config = dict(
    train_examples=203450,
    inner_norm=False,
    moe='top_k',
    moe_every=2,
    shared_expert=False,
    positions='learned',
    num_labels=250,
    muon_scale='spectral',
    nesterov=True,
)
Rows from block 3 of a small multi-label image tagger, named by matrix and row number. Rows with one number within an expert belong to one neuron, the router's apart. Each number is 128 + 24 x the weight over its row's rms, rounded and kept within 0 to 255. All counts start at 0. Numbers have three digits each.
Before each expert's rows are labels from the 100 images, of 14976, where the router gives the expert most weight on average: "colour at peak" is the nearest of a few named colours to the mean colour under the peak. Only what is clearly more common there than usual is listed. The data: photos with spoken descriptions (Open Images, Localized Narratives). In brackets: how many of the 100.
# router: router (model.blocks.3.mlp.router.weight, 64x320, trained with AdamW), inputs 240-319
# up: expert up (model.blocks.3.mlp.up, 64x80x320), inputs 240-319
# down: expert down (model.blocks.3.mlp.down, 64x320x80, transposed), outputs 240-319

# expert 26
colour at peak: grey (63)
router.26:146120126122076144155140064109149106138145126175086124113123185165123102138132128167114111147170089144124137148145168140087147139126097114134127093165087158120117097126118135139157145050170152138143121117125152134131122120100158140185138120
up.0:162142183139162134137151120146115135134152131098126128076132127110097120094128137112111130111141146143112120150170131120117115143155111129142160159143104115088091126161104119134111116101139143203100139113089136094095169117166107127101113148
down.0:125161115148164118118164107127136138124113142122122143092151125146113130087140158114131137088171161100121121111109117125127143083130122142180167110110131170158126122127085108134194114091166172109121098075138161107107153142112147136117122121
up.1:119101116147113125119123133122108093124157105103103122114164078128076118147128147154115081148112152133140115114121165114131088108119128129110107168104128123161173125127147132120126130118059111101126166130134127115098132189155122158075134129
down.1:145122115147158108156109147123155118143119168189106087131128135135107125098125138129106135092117126114120156113088100086162117172140144075115104147108122129113136132145126140170154102093133144113116105136104140164175150137133113121134141144
up.2:123095155173112114142169074145103113115132139086137127132110129154110129163168138164138114194116133108134105113130166115117121178126152173109143136165099115110096135142104134130129128127180114151106149119108125114110111179112094112131081121
down.2:087136173133105133099139107146159120137118124165119135159139122173133165154144152116120175119114128114156110116150153148139186105136135163161108153144128145109121132118111132132145105125127129129097113161120115132115094143114157107142110146
up.3:121101100104114147121105177127184123134123123135097113116133115145192131112148120119131115167169111124117130093127158154125094115113151134095102164159128126149135125142115110140103091126149099133172165144100134122108122095124132158132148062
down.3:140143179099090094140131114165122140141164144111076126136142141127127167115114114119129093134103170135105126144134154087191128135134090111127132120102157169174106135118131131128114107115102105163137141120091122182122139106118154099206080119
up.4:077089131136122095149141141123120167115092132118145142108114120132106092143137141176154147148108156157158134138131117135114160151146126141134129099126167119178121129148110119116129178095133133117114116140165119098098116141116096094115101139
down.4:130155150072151142104084139125109113142117140092119113150128140099115121110149124127125167110121136164147163100112109166144134107111118146130134118116110148089084161146115155118163137161153072124154122090084142148125083078116116166185117141
up.5:173125141095108170126155146100136111092164147119147136128118137133110142162116132090126133103125131138166143141151073101139139120153095151121076143126140119134164107127140157082136089125118095094192122136145149196096113149136144168124139122
down.5:113156097175126099135123072108122117144129119134112167158143135110092124113138104160132151173139108145123151151122082102098092108153142163168137166142131089128105162151107103164161102166134115139124145084102127091124098116159083119095123130
up.6:109108118103136146119144155138094151095139132129143145162148154126166168110111106110108120118156105098114119134115105145106114127124130112116128136111123113100138143107113146127123166136134176174138112123072132151130123120121119120178131144
down.6:128123102090107120132145126131150120119098138120132127089083129096090110116092165181132143123062131147129137118114132104144103129120126127119142162100128121136124101102120184150131134148154143130119107140105164116168156150142132121123152085
up.7:108140137159126094138151144164130121159099141115118136118177133176135133142169141157122140144116127145169126100155133118139112103105143127128130127160128121121116159119125142123114104122117124101116120138131110158079094113152145128114108177
down.7:150121129131136128140162123106185104108100121125090132114170085145128094101138148105154139143126157070123146148118105131124144090109139166140135109102164107111113101104132114165176124173105132100111109111129129107164163137093115132105116129
up.8:092139095110127153133143141184126147089134121097118127098155137092130119143121119063095090166143121102131170135131105139093151107080154158123136119150155123148119178105184115124171155139163110115168151140152096147108062113110101080121088158
down.8:132119075083127121142158163128089152125077139135086117115077118165153119145123104093095115112092117143135103102080129092146133114119134092156133160138140132104148173141104158112141089143146097126140125169115139103110110125136118125124072106
up.9:100135156095107124122146126124152166132118129127078150117144155122120207129158142131168107142142135100151113100128107136118151138189125106123092127113132095106152108120104134135103130148111157108125125112157111143156108131153086105140128150
down.9:137152156121149059136131167147128109092111116122139141102108140097122133106114145103159150139099141095116100110121168148128142148102119156153108122132097100113128090144161160125121147093189114174109152108169117096105117131128090100093147096
up.10:161084117174150096163141080145102166087115172125134110143165151156122121132124108113092143164164160170118168128135103135127129155118109172123133171148099155135143103148150126136137145116171121128150105092103079145102142141122106141106129093
down.10:123089112131148084098164121114116134150150131135117158131150115152123176107142124137105109117069142142128080105098106116126115109093165129159127151132125107125139124169148095129161135156135124093151118108149177138116117106136172084133118088
up.11:152120151079169116145139150150128123122125118160100100115079143162151164156121116097110120121136089110123080145155175101118136154127132132117101133094141145095105148168121179096105112127141167151185051133124136070125093126071139091139133185
down.11:109145133084140120118119110148114134162139133180138145150150113140106144113036087138138168106146150107099131109175121113111089146099123131125173144155155114119159120077133148197075083131144146136147145140144126134155132150179120093127106151
up.12:141064135150127089128119106129081122090095125124115147129125164123139106129130146165153106132130128151090104128151127158122150136149105153162160100106092148129134130119098114142171169104098166151121118095182127151151127098112146159131167108
down.12:086164061179124140100133150145128144132071101086155110122129128090097118136115111114100143129096102128123155118161117128143130143132115150149156121122118135166091088112152133100135136146169060123129153098121093112136105143126123136156099143
up.13:126147140079134144151157124119126120148096153166102137155168142144117148169122136129120155140144079071130126114129159124144139122138086120130131123128144151115116150106157125119195097102181122112141132169135157164115127113158125173155120155
down.13:136133107176084121105109119117118146142136110120133124088099111095121129151087095110110152164175129121107141165145145123099064187118086104123090130157105131163092136136114169106130135106119110136150163066108161164143137149133135182078142159
up.14:146092111164129099122129115185088077103127127129089116158096131133121145153122112130161126118141139110140121105148107151126116145123124158120148091137087125141130113116106132171155119081143140127133158096106127144133139159150130131149166104
down.14:120117097064137106095089143110197174130144085185152135168128160157112172135106108132153131166097116112113165114113134187136170124103134112103134151119160106123160162170124129120092090125091098134147141129175125145091121108141093120124161137
up.15:162150174120139131119140152182090137159101141189128163141093130160084160100127153175118103132166083123102112124116175122112129123126139124160100111123147121068143154069133107113150106136096117147144132144134141151124139148133081141135144132
down.15:139120181132169144158145088130104168142142172140104122157133121096121101133124121109110150134130152112106157154106120121161147108148082096181150101148111138163104129138148165121129096123123124157092145156080088162115154145153142103165139102
up.16:149112176124131143072078157116109150132143171139149110149130123151120108112134118160120064114147159141134110094161144115144108139145135115143142055144141117136127134120158108147110160136138162103103120153148123093115131096111103134124116103
down.16:074130143143090105105153132105134072142120138119136143132110105143127172104125171110135163091122157142118112150119117127160142158162116122096132115118156115135132141138148131114121110147160142127151105146079140185150164117109125114126162128
up.17:059103153160108088125103077103134155103083155125159117159119119125100162146163140143150109125137133142086164134112124111123111144115152083128143129115155112149156136120109116128136151142137137115079171106134131115139190113131110109149109109
down.17:131107155127125123128118113116156153141127139121138093132135119108144108145123157107149128144123167121147131151101119160111137111118139180104124139139116135096122108119143130180132160124128075074132106130123176091108115096120156119122109112
up.18:123165165087102119118187152101105142100150108121162094108137156135155143099113126091093131141147152161114131162097182145125137131099127136130137140121146126148113127126156124100127124099090146143132102141084120085097158143080164109094141125
down.18:125151101142127187133116134137130141160144137125134121114088172097093148130144143120133118137085133130105137092115103087116094106135145112096154130135115152139151109131108134130133152154138142140077125138103125076123145140129144116156127090

# expert 22
colour at peak: pink (27)
router.22:147121127133127107116133098130145118116123147134095084112102129146153162146145111146120158106074116101160128126163139129160151148102150161166138123126134093131080112178142084128101152127100117156110076133161102110158117106120106119151137126
up.0:114185134138113089120156098168151107144145130114125100148114118112110153157140140127154138177092126107132125127130129098166137100110158129119163146119114121117149135118108132130106127118079137149148167136099149162110107092126120116100133158
down.0:130107144158161076124087112099131170114067190117086089131128146119133167127137177142123102109132136135139131128116143136121121120130124170167153158125161106097127146164157138170140115094144125120138153143104143111128131098176118150099136115
up.1:140151138160138129133179151095083161132118125110106131121136106120114123132086128126090129139153145100187133151156141136131127144094126149107161123166160096109094111122148108097085106161118134136123159090083127127093115147116147110102146139
down.1:134136078085114095095102116120117174154150117138123086105135113136154171123122124143121154144117111103095109131093099111106118096129148136133118169151131156156157122163117107175146163152110085142139148093146181159095128121159087125158171090
up.2:145104149172109109097103140108151129127120105095167112139129160146136144138114128094146140157115136127129135125118104102118151177130110119109192094124131092124185130117174099134064080119116173105110129165136136078134157153128171097087106153
down.2:104051129165148135121151155104112120128141121129148159145130092113154125137137130165117104119159170141135083109133118105134111104121128116107124151170124171100163136154117156133127162095103143087126135151119147123159138106131135130162127119
up.3:115135132141097116108165131131081140159148072118129081129093116130111135132119156133107090086164147112154163150102132121119137106167184142129135134139157167114154145143135121152116076177136130145136121124120071150169117141168126100189132165
down.3:116156152105145119127123139131126112133120121151159121168116165140105130121144130173104126094147084149173126152115111104108095158122118107120147152124128090149125135136172161123105141126146130109128123140089096068130139159046178134100136155
up.4:145178095143128122114158112164101129166137123139116141108128100092110085089151097165092109124136143111102072121111113139135151142159134150125105130148172175136160122099114098138135154135144139122103095130114105135118189104123112138153141138
down.4:107170124139070107134146120127139108149115097182135091146129146150129132137149134134125119109151120141139145143123141089141138130127178121132111103113130113073146124156142103120132103136124094121123100128114122110162109147115079108089156091
up.5:150104117085120113065101109113137147117136172120102113142141092104140120134129140131135094119126179118172129119163185137146143076130144130133158150123116085107146135131119137140126099103177142150084155136109106152139108121121102129178138093
down.5:131124090123142156117137165117119128139157146117153122122150102058118074103106150123136152139143103165135090096159144160144105143155121175176114117166113092099134144153141133139140158139111124149130100086148118081117161111151125132167104126
up.6:137125123104141123125174148117143097122123102119138163107107147081125099139139131140103117087100120100133132130124146109128143150161133140145105158129147142071123140133106088134126110121139145124172098178159140121164167144141108157121141116
down.6:144121118127123138143107124133135136153144114104137188112141144113105129102085105123135127150119146110114123158125124150131105138109120121126124144142121127123144176162135163089067138150082155125139146086157079136103140143130090088140174133
up.7:165145097113124146107206099105145106076144120121087146087101148174122121146126142129139133137132166152155124122182139128144134126150134139130097177095149134112166106138169121096136155132181158090106100101130139120119118133101111118102110144
down.7:123137156143154159140140115116163123137121082133131143140101124118129120115118138140086124136125156103131186156107100143139168116128096146148078128152164104104114123155105157150124156171119088147147151119148140136102120138147149123158155115
up.8:129109106109116145108186130114152194121143122118127145124095097151161163153114111098142113136121148148151117099101101139102126109130102094130133138113116090125118115139108095115131151128119129142146089083115105127160138126104148119104125154
down.8:110160162150161107123174107087118137128083138106102104131097104113135132180167098132106149098100130096121130144159095121178110133173114107133127097136131096135125162167130155121123121117165093126140118130158095151128134130143118104096135167
up.9:141137146128116139082142147163147133156127110145125119115106121116149142124123127217116156138132114093138146149109138114107137061120117117123107121128127130125153120109103123110162196112116171144064128126130128127123151129141146145152146094
down.9:121121136118133129140153142142120157116118183180140126159123123179139150129130097136168150105193107162092147079136142142108111101111156096122135174139179184094110134111103107114110146144154120117150107137127091185114157079142141109169155132
up.10:130142166113140115167139134146127169099093108133136114161112143162143111141099122061087121109168131149119116089143156071136091149135106141141187115124119081159099127113154117128058117143142124130096142151126155148136121121150142116146161130
down.10:123131138130118146136112082136146124133132110076125129130151101146072140045159093118093148130075154116151118095098116135130131148127108126118137111138108134097105145121101120083141128143118104119121106113114090125170138142113104144100121131
up.11:117162096128165120146117098145112143100115117142117131154111128179140136144132175145115099124104111146187123133119110108148154152151144100151104091107107118117137109116097113126099111131092114158156123172143109088115092150127047069139137125
down.11:126124125150129132121099140096128105112126135092122129104112102121109141121126113112135104141067140168171115110159119142144135127063121178110136124146111164121132119170095156133116132125121120101112121133103110118159128154143141121105129072
up.12:113130144134111103079126159146157138133147177116113138092109187139129160156127159111148123086111149142145144160125149127104142097156096158138151135097134109090089116109114122140136134147134195134089118156114157105131118146136148134153105159
down.12:124113174156134123147125117145104127110144110115137132114095146111116103110135099076161177122152116132145136102076115177114151160120120077113086161157089091124113142118127108098116119146170110135124120074103121153133132120149082150135124125
up.13:088095062162146085104116144128144122123120119115147122143104107121174127093121155088128109117125135115146165131132115168131110096153155089124115117147122172140109139159088129095125069141145167094086117149115100146117122128122152146142086137
down.13:109151077119131139099128145134088112098098116139146102124099180105114138157134172120154118124178135104109093111104165121133113174099145105131093163121114114147129128078166089109118153115156103129122115127160172116143148101173123128136149176
up.14:135096158108102185173140139112127116147102129150120128112107105164096184104159112132113132141113137113116086131113131131119143143123113152118124144125132124122141114138122098144151136116123127140151125111139152089125143113151113127091129110
down.14:134181156149137089141110144183177168132149119095159141122120118139139126158154120129153124132102186124160149134145153091144134126147081089116098107106155087124147142153172135137104122140138085136119090111145129087124153127100129140164169129
up.15:127125159194118106033142121093067150137126150089150111154132136155101093143094129107084156091112154132107116113148139097144124125115137145132112091135114118171166117119163116159229135128109112097156135108072130148120147100113116112089139148
down.15:162108092105128105130127138129126157128089110146125127103125135167149107172118108142124089166111118110123134138147103158115097106131149130109099195106119146119106101125132137156114090105123161144099136100165140083122112083135144147150139165
up.16:152122150101126149138141121058139141151127127155143131143142111117114119105118134124151151115122113132087147153101105104101097121139121098133117131082100135178146145139145139115118188141144135150145117163134113118153117136106134166133117151
down.16:125105154107152161134178150138103143120207126093129115142147105094159130153171127133116091136152129147125150085094162194141136108105120121091136108119099126109116150121113140107109118148147146107139146172156119148113133145101168147166141152
up.17:143159119152103066150099108149141133145117157141125163169142111094106127100110139091114130111153124152143118130141141104114139090110106143127153143149074116149123125130137132140158136114120150118107119109083177124128140118178158114102171126
down.17:118091154116143098137065078140132148163143125118112158134167171152150105111150161107108118099072116093117152172066080130172186134138131110130135138148169089151101122130156137149123114097149141099100140144095094063117104131136136140107150140
up.18:143129164113094142088153115095104121133142126116100145096128132135132114137122110153117158123118133107108163142137083126125095081116166104122127166087126122118142104160144107134110165112135137112150162094190106120141155105134144107138109130
down.18:111108176138136135090160156168119145118094151080096087158115080119127156135122137124105085117143135083122145144125111097124148112148125103079137138120137117132116129134170101119133074174161120135145118107146102170132113125113080085128111134

# expert 44
colour at peak: grey (64)
router.44:145123136137123127106096149159164171114108162118092125130133112156133131115103125136172153135111100155113106112127151097110118137135093064119125117143128137137111079106058145140124130162210143112143164125109119126122101108143169132116135141
up.0:158174144088162130123109117120124130147120106160146129133120104146144139121141118163050164078148117077104096136134082143135107151112151115133098106117176145123149120133133133149081098140109101100096151123118116139092184107127133129119194144
down.0:143102122139104190105113116160118142170115135119124184106104114113151163154144130150125095141140108129101121143072119111156171153091119128165159111093145081100124144096143112141128145108135104124122113088128135087123111155094079163128111129
up.1:138111135158082141125115111132154148177156110170135118129097105105088065110127100089111122173143104146150146099139170121133113154112099109104112123132160109155091121101130139107076145121103150135178120127160125124128162111114150130150140133
down.1:128126101153175108138134162116151097113121144108095106103146137153153109165093136124118099144101149100137135172145127110137132126116116170100120112088143135135119130121153138161145145124147149156149106107127149111128111101083137120119094078
up.2:139141103114110160160111114117135108129135098112116136131098068140087086150167112147136135109151130130160152160121111112159104153149142108138081158155171149114097132151133130088118094117153160129112164147138106123162116153138160136115112114
down.2:170160158145154134135112090155152101107161140119101178145119117143102121064121139123128100139118135107136100139138115143127113094138136138129125147122120149160135125106148106090161115100121134116123156131104140121104126126105070129113098170
up.3:136123092081156166143106131120153122134140160134156122133084126217089158108137122139099120094145140129179112129139153130106135173134128121130125147101118113117124152120143114103108144098132148125121141179161139090154103144135126092173120117
down.3:148099148091166147130083134102121163148155133148164090138168114132141087091101122128119106095105143163095129084082117097155130139131132142112137158100129136118093111114145114188132140115146118138144147143123068111145141157125130061117136127
up.4:128143106115096132150144093103101100181104162102096110127131121113101129119112122150134125115130119094122150114159134079072145132098122153148140156128116106123131108149114096138138176159141122116156109138117146137139137158137152132137162107
down.4:152165122176122126093147128093128100094125180123112131094062125115123071123150184114117129154141097140125082107110103084141128164129118104118166114139120134179138140162141138132139114156143130157160115112170158167113080151170126091092117138
up.5:084114118100109129126143148115152164149148154145115198140153137115115150143130101152115138091152144154119099143150142131136090131119118103140135112138092124140111116164109141122142098126100116123111151121168093154144172112171122176114106098
down.5:091108123131140128102118094123096145145150107088108142118147105083132115110100099118134133136163156118181112112088108110131122112117165131140134127154136107139109069120153126118106131155178145119120138087081118128141134123168109165105069127
up.6:177107183127123102102119144082104138134130146118150156112134121163160139109128096152140120099116113133141154143148129137118156089154113156124135115109168161153103096106104146102128113120194106172116150117084117125108098105119076143125148126
down.6:113136117084091128093099082129080170153124123146112081146126082081100133141150112115115130167169134147138127134121168164152153108165144128122115091133115122119150094106140101102148122058135112120112139122077134120123171136145106115150100114
up.7:130104142144132123152075095114122113152141117116138134154127110089123083158161130133153116146130127123142100161125109129096139135128150101126115098121172086185141151099140123152174139159123101138169147135133122048141140123139095140153114108
down.7:124107112150128144112128135163118109131140128135149153136142084147126072104144129051116107108141182164121132126114120131114146146161176149141128149145125100109127124121126102112121145146087083122104139120083142105148155149132131083109090094
up.8:164103075106119113150101093053159155134103129170103125133183112126118106139130139077099145137120107147128149126090100161135117108105139131116087153147122126132101185139168116098140159155155158149133100112111122117112105128153134177163143115
down.8:106145136126110125128167121112105156127108154093131145132143136130098092151063140129099117118114098133153133062139160166103137124136075164151099130128116120102142115106169115140139155120139105154171133168126137120127074112107102127078135077
up.9:138154129128132128117167124122135154085142139114131159117086108145159156130141102131137135071146135093089130142143117136107135108113121116170107102168117096134151173154121114101155106124142074146095159123133118131143100126168111102107113114
down.9:194093172124123119115123130171125129120142101079111126115150124131107159085111114103125154161115125117136108049116121150089184125143126175109153093129121132117145095142126126156113122113156142180138148119125115110105134147136118106168099119
up.10:149110129106124160156123110138081151149065099120134124135158101126107103132166134073164132118124129128098108109114150138128096160122115114125126127135140110115129112129130139141136100112096127122118126138105178152104093136093146116130147077
down.10:094144162125140092134141155174122139139165130120153126114124127096114149119102108117121121124085141156122148114124163143117155131146102122150151097160137152142109158099120088119110097158166115150084118154086141141128110121095100134134144128
up.11:171108103131117112125121119133131147146120136159134176127103135097140142116136092131149092111107099102108154118142138139127142169076121082130118106106085110168080132114109128112094101116117118163118144156068124142121087110138127118113119130
down.11:129130152117106130149202118138129149099150104104148169130075156158125123139099124140164103124099159103081161095128096143121135110121134122159101127163107118111146130107116152108158087115160170084115151126110073112111141126152092094103107168
up.12:134109086079169144122093116097117106146116148124157177130149109118153141105103132144101094149115085100135105142122179139172160147136140136104100149087131076101128172099086132134103149125115137118122124151086057137118125091122169153118142133
down.12:152142074123166162122105181086089102161125115131162140087116152138149117115137151152141108123122120135140075108120169136144114129093113122134157148151134148100067124112125157133137140152109158085181124121088163120109125112127108137116121109
up.13:124108129127086138155151121130104139145145128144113205146125104138113187114114127143118128136127137146102124121115139155148113161105140112092154111099122151129141144128149097132128128134147107158149118158098129114143150166112143120125111165
down.13:138132149128130146131173142137132097124119114155129139116139109143129132147136117189146076124085131090107093128132122112056065124144079097070158099105130148134156133157178162144103135130137135138093153165175104120126132141116117148114143120
up.14:135121087094102092096097122092129120183146128076128148154174157104087107110095121080119190087130150122177154128091118144110112111106119133154143112140125182161132147115122120141117100135135158132116137125163123122165124131113129153061099089
down.14:113163111083123103090115145153122161123154135091117130181132115136134116143135109107087111161157127131116131163111128122117112142108150184146133138152104135114172101072118107116147138137176109099123136123144099126095121129138147137137147132
up.15:089110121095145169162192119142149116126164133173129102142131110100085104112111140175120122079116140164130125157124133139111170125138112109127156110118109131118110123160119081138133133139119132172123147128127128157114116125111086095153118110
down.15:113135133126135129149113106139136170137135126126121145173118117104147105104123119170153089170189133129131168179146133152101130142106184115131144130131128168117158169118141170140122130124085067131148174137130136107113117143135170097133114111
up.16:131156115183135124102158113115096138161153138133116121119130089106095064120158134123125154109156140110100127140100122112112166103102129113130148150160151116080143140090130137126139173126097158135077147124145150155157119104167108161112129134
down.16:138103123173118130120107152105091112121097110114126138124128141085164106109123101116134158170116067128159094073095092161102124186125151148125115129113126144152132140095151116137133128120132190134130123093097089095126129121124100114113111081
up.17:108167098154118125116146157114085086108140128141142133149091106107088103162146080146123149109175093078112139131123117146136118095131126115135124106130133127126106120143096105117149132129152134107106169107098117126121102117099133181127159089
down.17:112136135151109193161134124119158117123140121096116160095096174153115096154141081151139081107147153130137162130059144168112116118136133067134150100136151112092109088112092126149125103153169149132092182122173131122154131102178087121120091077
up.18:134108147107123162103139094160112124127136102172127102100126121080125118115140154139137135097156145160112159103151117080130119142098149144101104158073102135082151150141154121137104178114081144166125120140121141171149161139142104090095134111
down.18:175140146114126118128114152134108118141143106135142092110144135125121110153131153174152141162082148128129161105104147159133063124119137101177169145119149160144147112157130115164118127118145110140144111158145149148113139103126111118098121107

# expert 3
colour at peak: black (36)
router.3:133110131136129149074133141159121170089124179119157098116126130150139144160121098115089109129141157098066168115145145113143113152120162097146141137161122125125111109130135139143155158156118129119095053213133119130116107119157131117140119181
up.0:104135114098127080104163115117134105131129127118122143140095103113069147144126164106119147124132133133131126143110149157110157092120090132131161140120138123105085123170137107143130127124076149156109117153147096141125142120165160151113081101
down.0:140127150094148126138155131125160091144112106122116158093141121120121165126154113102098132103115125169112130146129098066119128130133139128146144163117132124165138104131160140113176137143126106113128139129095163109121117137133133123181140177
up.1:119098135136140110137113154131091070146119176172099128132170142117152136100112118165149145114148115149144128135164114157111115140119094086116147141137130145079109125108141114121100124146121147151128109137120132141109136144171103140132139115
down.1:116130136081131118074117128079127123132154134123076154131095124143113106145083152114077111177084103157128143158120124084147123108118104157189082149163135089118101102116133114167132111100139138050098140148151104113183176116124107154125131141
up.2:144126120131165148058155117093144156113132138157146102106092138147118166103146126138175075140142137138125140086125136159156110129113128145128154103087158138141155109110159149106146102126149108106155074102148106117081144141140125137091109077
down.2:166125138110144168162118110174122112127119138156096127132190128087110143084120132163119087129128119102125130125152105172147138098106073131144124141124117134114135141105170153137125147119111103112102155126128121142141066160161154120078140102
up.3:141095108150136089132142110193097150090126127080161118129129079125159131134128149111136136174101156114108149114136122162084118123136101114136141111138112128147084129125122109162127170168111094125128133172116155127155065126128140100137108135
down.3:135137130131119098136120125117130130170104119157164107130134110130151141127136160077065169144139168156128106135152123130101134180149116105134130101146138140146089136111149135177125143123127170131152103124084154129131152147104140141184148131
up.4:135154138129149113148148074113128121136123179127093152089093097141141174094119142108131164104117133100153160128093088129174139140117165143130131126107130117189088120107154108118165123104089132123162107107114109153108139147191155125171163163
down.4:105149165141112171087127130135114120128138119136125133132135109167101165134150120097131081121149129140119086116114143154174133127147132136147109133142123164174105137126139121083122130141176102143119095111173167132150139103115119120114131124
up.5:156090148142143148068131153106135072094088112135107126142120118148130156130116136082104115140111136143136105136127136162149185088138150106152147078142133110118141159103150129146137102152147170148142129125087087102115123100164120093127137176
down.5:070093144118113127138159112122112136093157144152145100100136164123121140127111117146141100095150144151097112109130157154141124121133132102118096119130131105133091128127102120171133097117151151113135106127124148094111145129164117128140144111
up.6:112127118160114151104114175097054099150139151121158100110116113170097095109130087093148129083112107118103114122108182148112130113139142116126098153119144120138101160149102149097123089122149111133121141096122135111188143182153180130183133156
down.6:158134118103116132121107111092163154119170107142163142095152112110139101098111157101098118158104167114137103105115136105146103171119132138197127114146132109099125164153093137132126154119172125162140136142088126157147116120058129147133103139
up.7:127100123138122127128125099111127103110115167102115114125161144119114127142107116094115123149102149140103192149110122150127115098125159144164152125111146120130138115151119123148129137136131110119160156092151142095139115095107133137143128168
down.7:140100123162148114115105171104110109112181136103117148078096089124145149108131156136121157147168112119109152096125147157098101135153148118114155102114115103118089114150111097135087095153166173155123121141130136114143113136088108149161150096
up.8:133125145069190138146096182133129125147117151157097115150137111121091152104104127169124152160095131134133107115100123131150135105144122134120098157123142120141163135136107134116114132139119159122167150135158167104084107125153111129106167122
down.8:092132148171126158136163121101109112124099114144115105185081123163143112131126174115138119161100129134136121144096159120128136137117100151070128132146102136116125134132116128141131119152110108130130137164112159170115114144096159113112107115
up.9:116095092151119098079121101146084131146127165108115177149145156113141119107115163113129120156134139152114105083148133178096129100132121119136138113106133145144099123147140111139137137092154122118149108169161123098144141136113088119129145100
down.9:094111142152134138122119163077125119136093146133142151134112128160138123161096115122090120144122115141149177093071138092128126138094165164182114139097131121141100133125135176125102115118148177081140115132133138120120122152102121117109153085
up.10:159147137163103163150156097108103114138108178136147164122132116125124137132189140150151140069136100102089178132136117135128148173162124118146102154133147138108174133113107141112112106147124058139122164134101125102135112142120144122115069119
down.10:127143132131108121156152114155154116115150125126129089160201152152116088129120121156104109131104118147118124090145108131135158139127096130145128096123130173100128088112145110147165146096116105127084171133146124130118077116118118118147180165
up.11:127113103115146105174188102181140111149159103115165151168124115106115177121097127120144155160110131129142086123124155135127123167149099165136094145120099110136138150123108148132129131105152101111127150171073091112110120125135121163128147140
down.11:131132151187104134144108117125098120103165151135161131093135127127121143142144136096099130159144103112132148179135125142087096138125115165138154082109181130118104161120139116153165100101165144119111115120096170147127132090150153123124153076
up.12:111078165153125109145113090130125179151113145129155117151128140115128115118155143107115145073126103157104156126102117100155112151138119111098155154102103110130097115115138145121166123078079135149128092138134109129116148116149127110144108126
down.12:114130145161133126149115142102146115109144115083109158104133095157105115163157125150124124128114161078132110122154115140098160117103115104105117137168140113139178116129148148106098148147126127131069106152160120161131098141105114155112133124
up.13:114120086127153090141147111149179127186143123139147147120116120125148150153122121159084128080119169141162157114133112133094163123148078123127126116116145113135147088184131119138161127144106120141128143137091113176097104111157151113123172129
down.13:129133079113164138120131164073134156126127113125122143119151156131126133127152145121156149140163126118133114168074120092151142141134106118084159084168154134125112112120119119143122090149132156154169169132092117139137145149073154093098161124
up.14:091070162139155136167147118112110169123112120100109127160171104136147127112113102063138119126147170104088163144129103145126122172122111139124131126137116106147139133149157124112117117144153103123102096136083162109089108123125117108112131119
down.14:124166126108101122070153150130140100158124102135136126126105123153115088153080127125115197105134171088149110144144158143140135123093126146125149123149190100121122103118117147140128131122135119164104069173137113114140128126123086137132113137
up.15:114138116148129129073122147140097162133131144105155130102136139166181123106142092098124131104146108159086154138132120131117108137156121138106166144130134097101146114153149159132160133101114110109102118143109111088113155133123115151128172128
down.15:127111111118138082141103134128110099109123130086122139138157095130134139151095139128081153159108104116123123107150158126103100133137139132115126158137099104128107178138142095133128145157141100116113123113113155134139121135101092113082170179
up.16:079067108130138128148109114151095166139102132100150126138121104142178129146171130077148088129165128150099143114121082108136130151099143160116082117142158149122146130137133147164132110164140101105143111099178161159149121119104129140131115124
down.16:154140111115115140128134154121074152135092116138143116096103118152121122091120146104163161102130117147151138138126109148095143135089111110123118131123142114126087136107153134088133123088126118141099161133137131099128153168129135103086099090
up.17:164127137162102114129167107134055084112167113186133155140109105144081153132130121114128140133141122130108083100136124128165091135151097143104145135082136103172114121139142110102131101130122127133177110142144152115120158148117138118139124136
down.17:106133126131162112155113111172135191142121145149129143164138117114134105145138128142104144184120151122139153133105101156132114120129093172106144119151150102164113157143094106137152097121152090099103138089117142141104096141147117147127180085
up.18:099127142125117116130155159135117113086142076127111132146123177144115091102131104110075159111114122144155136110111143121163142138148151125150127084150124097077162153141134141141147149134105121121148171129135109128165067098096135126076104134
down.18:106118109122126129129131143122140182130143158147127134128088112121114165163086113115144107136146134124076204094124155134138088148082143084069084149115156152112102145118126101113108124164152118144122114102117115137122144124144108125130111122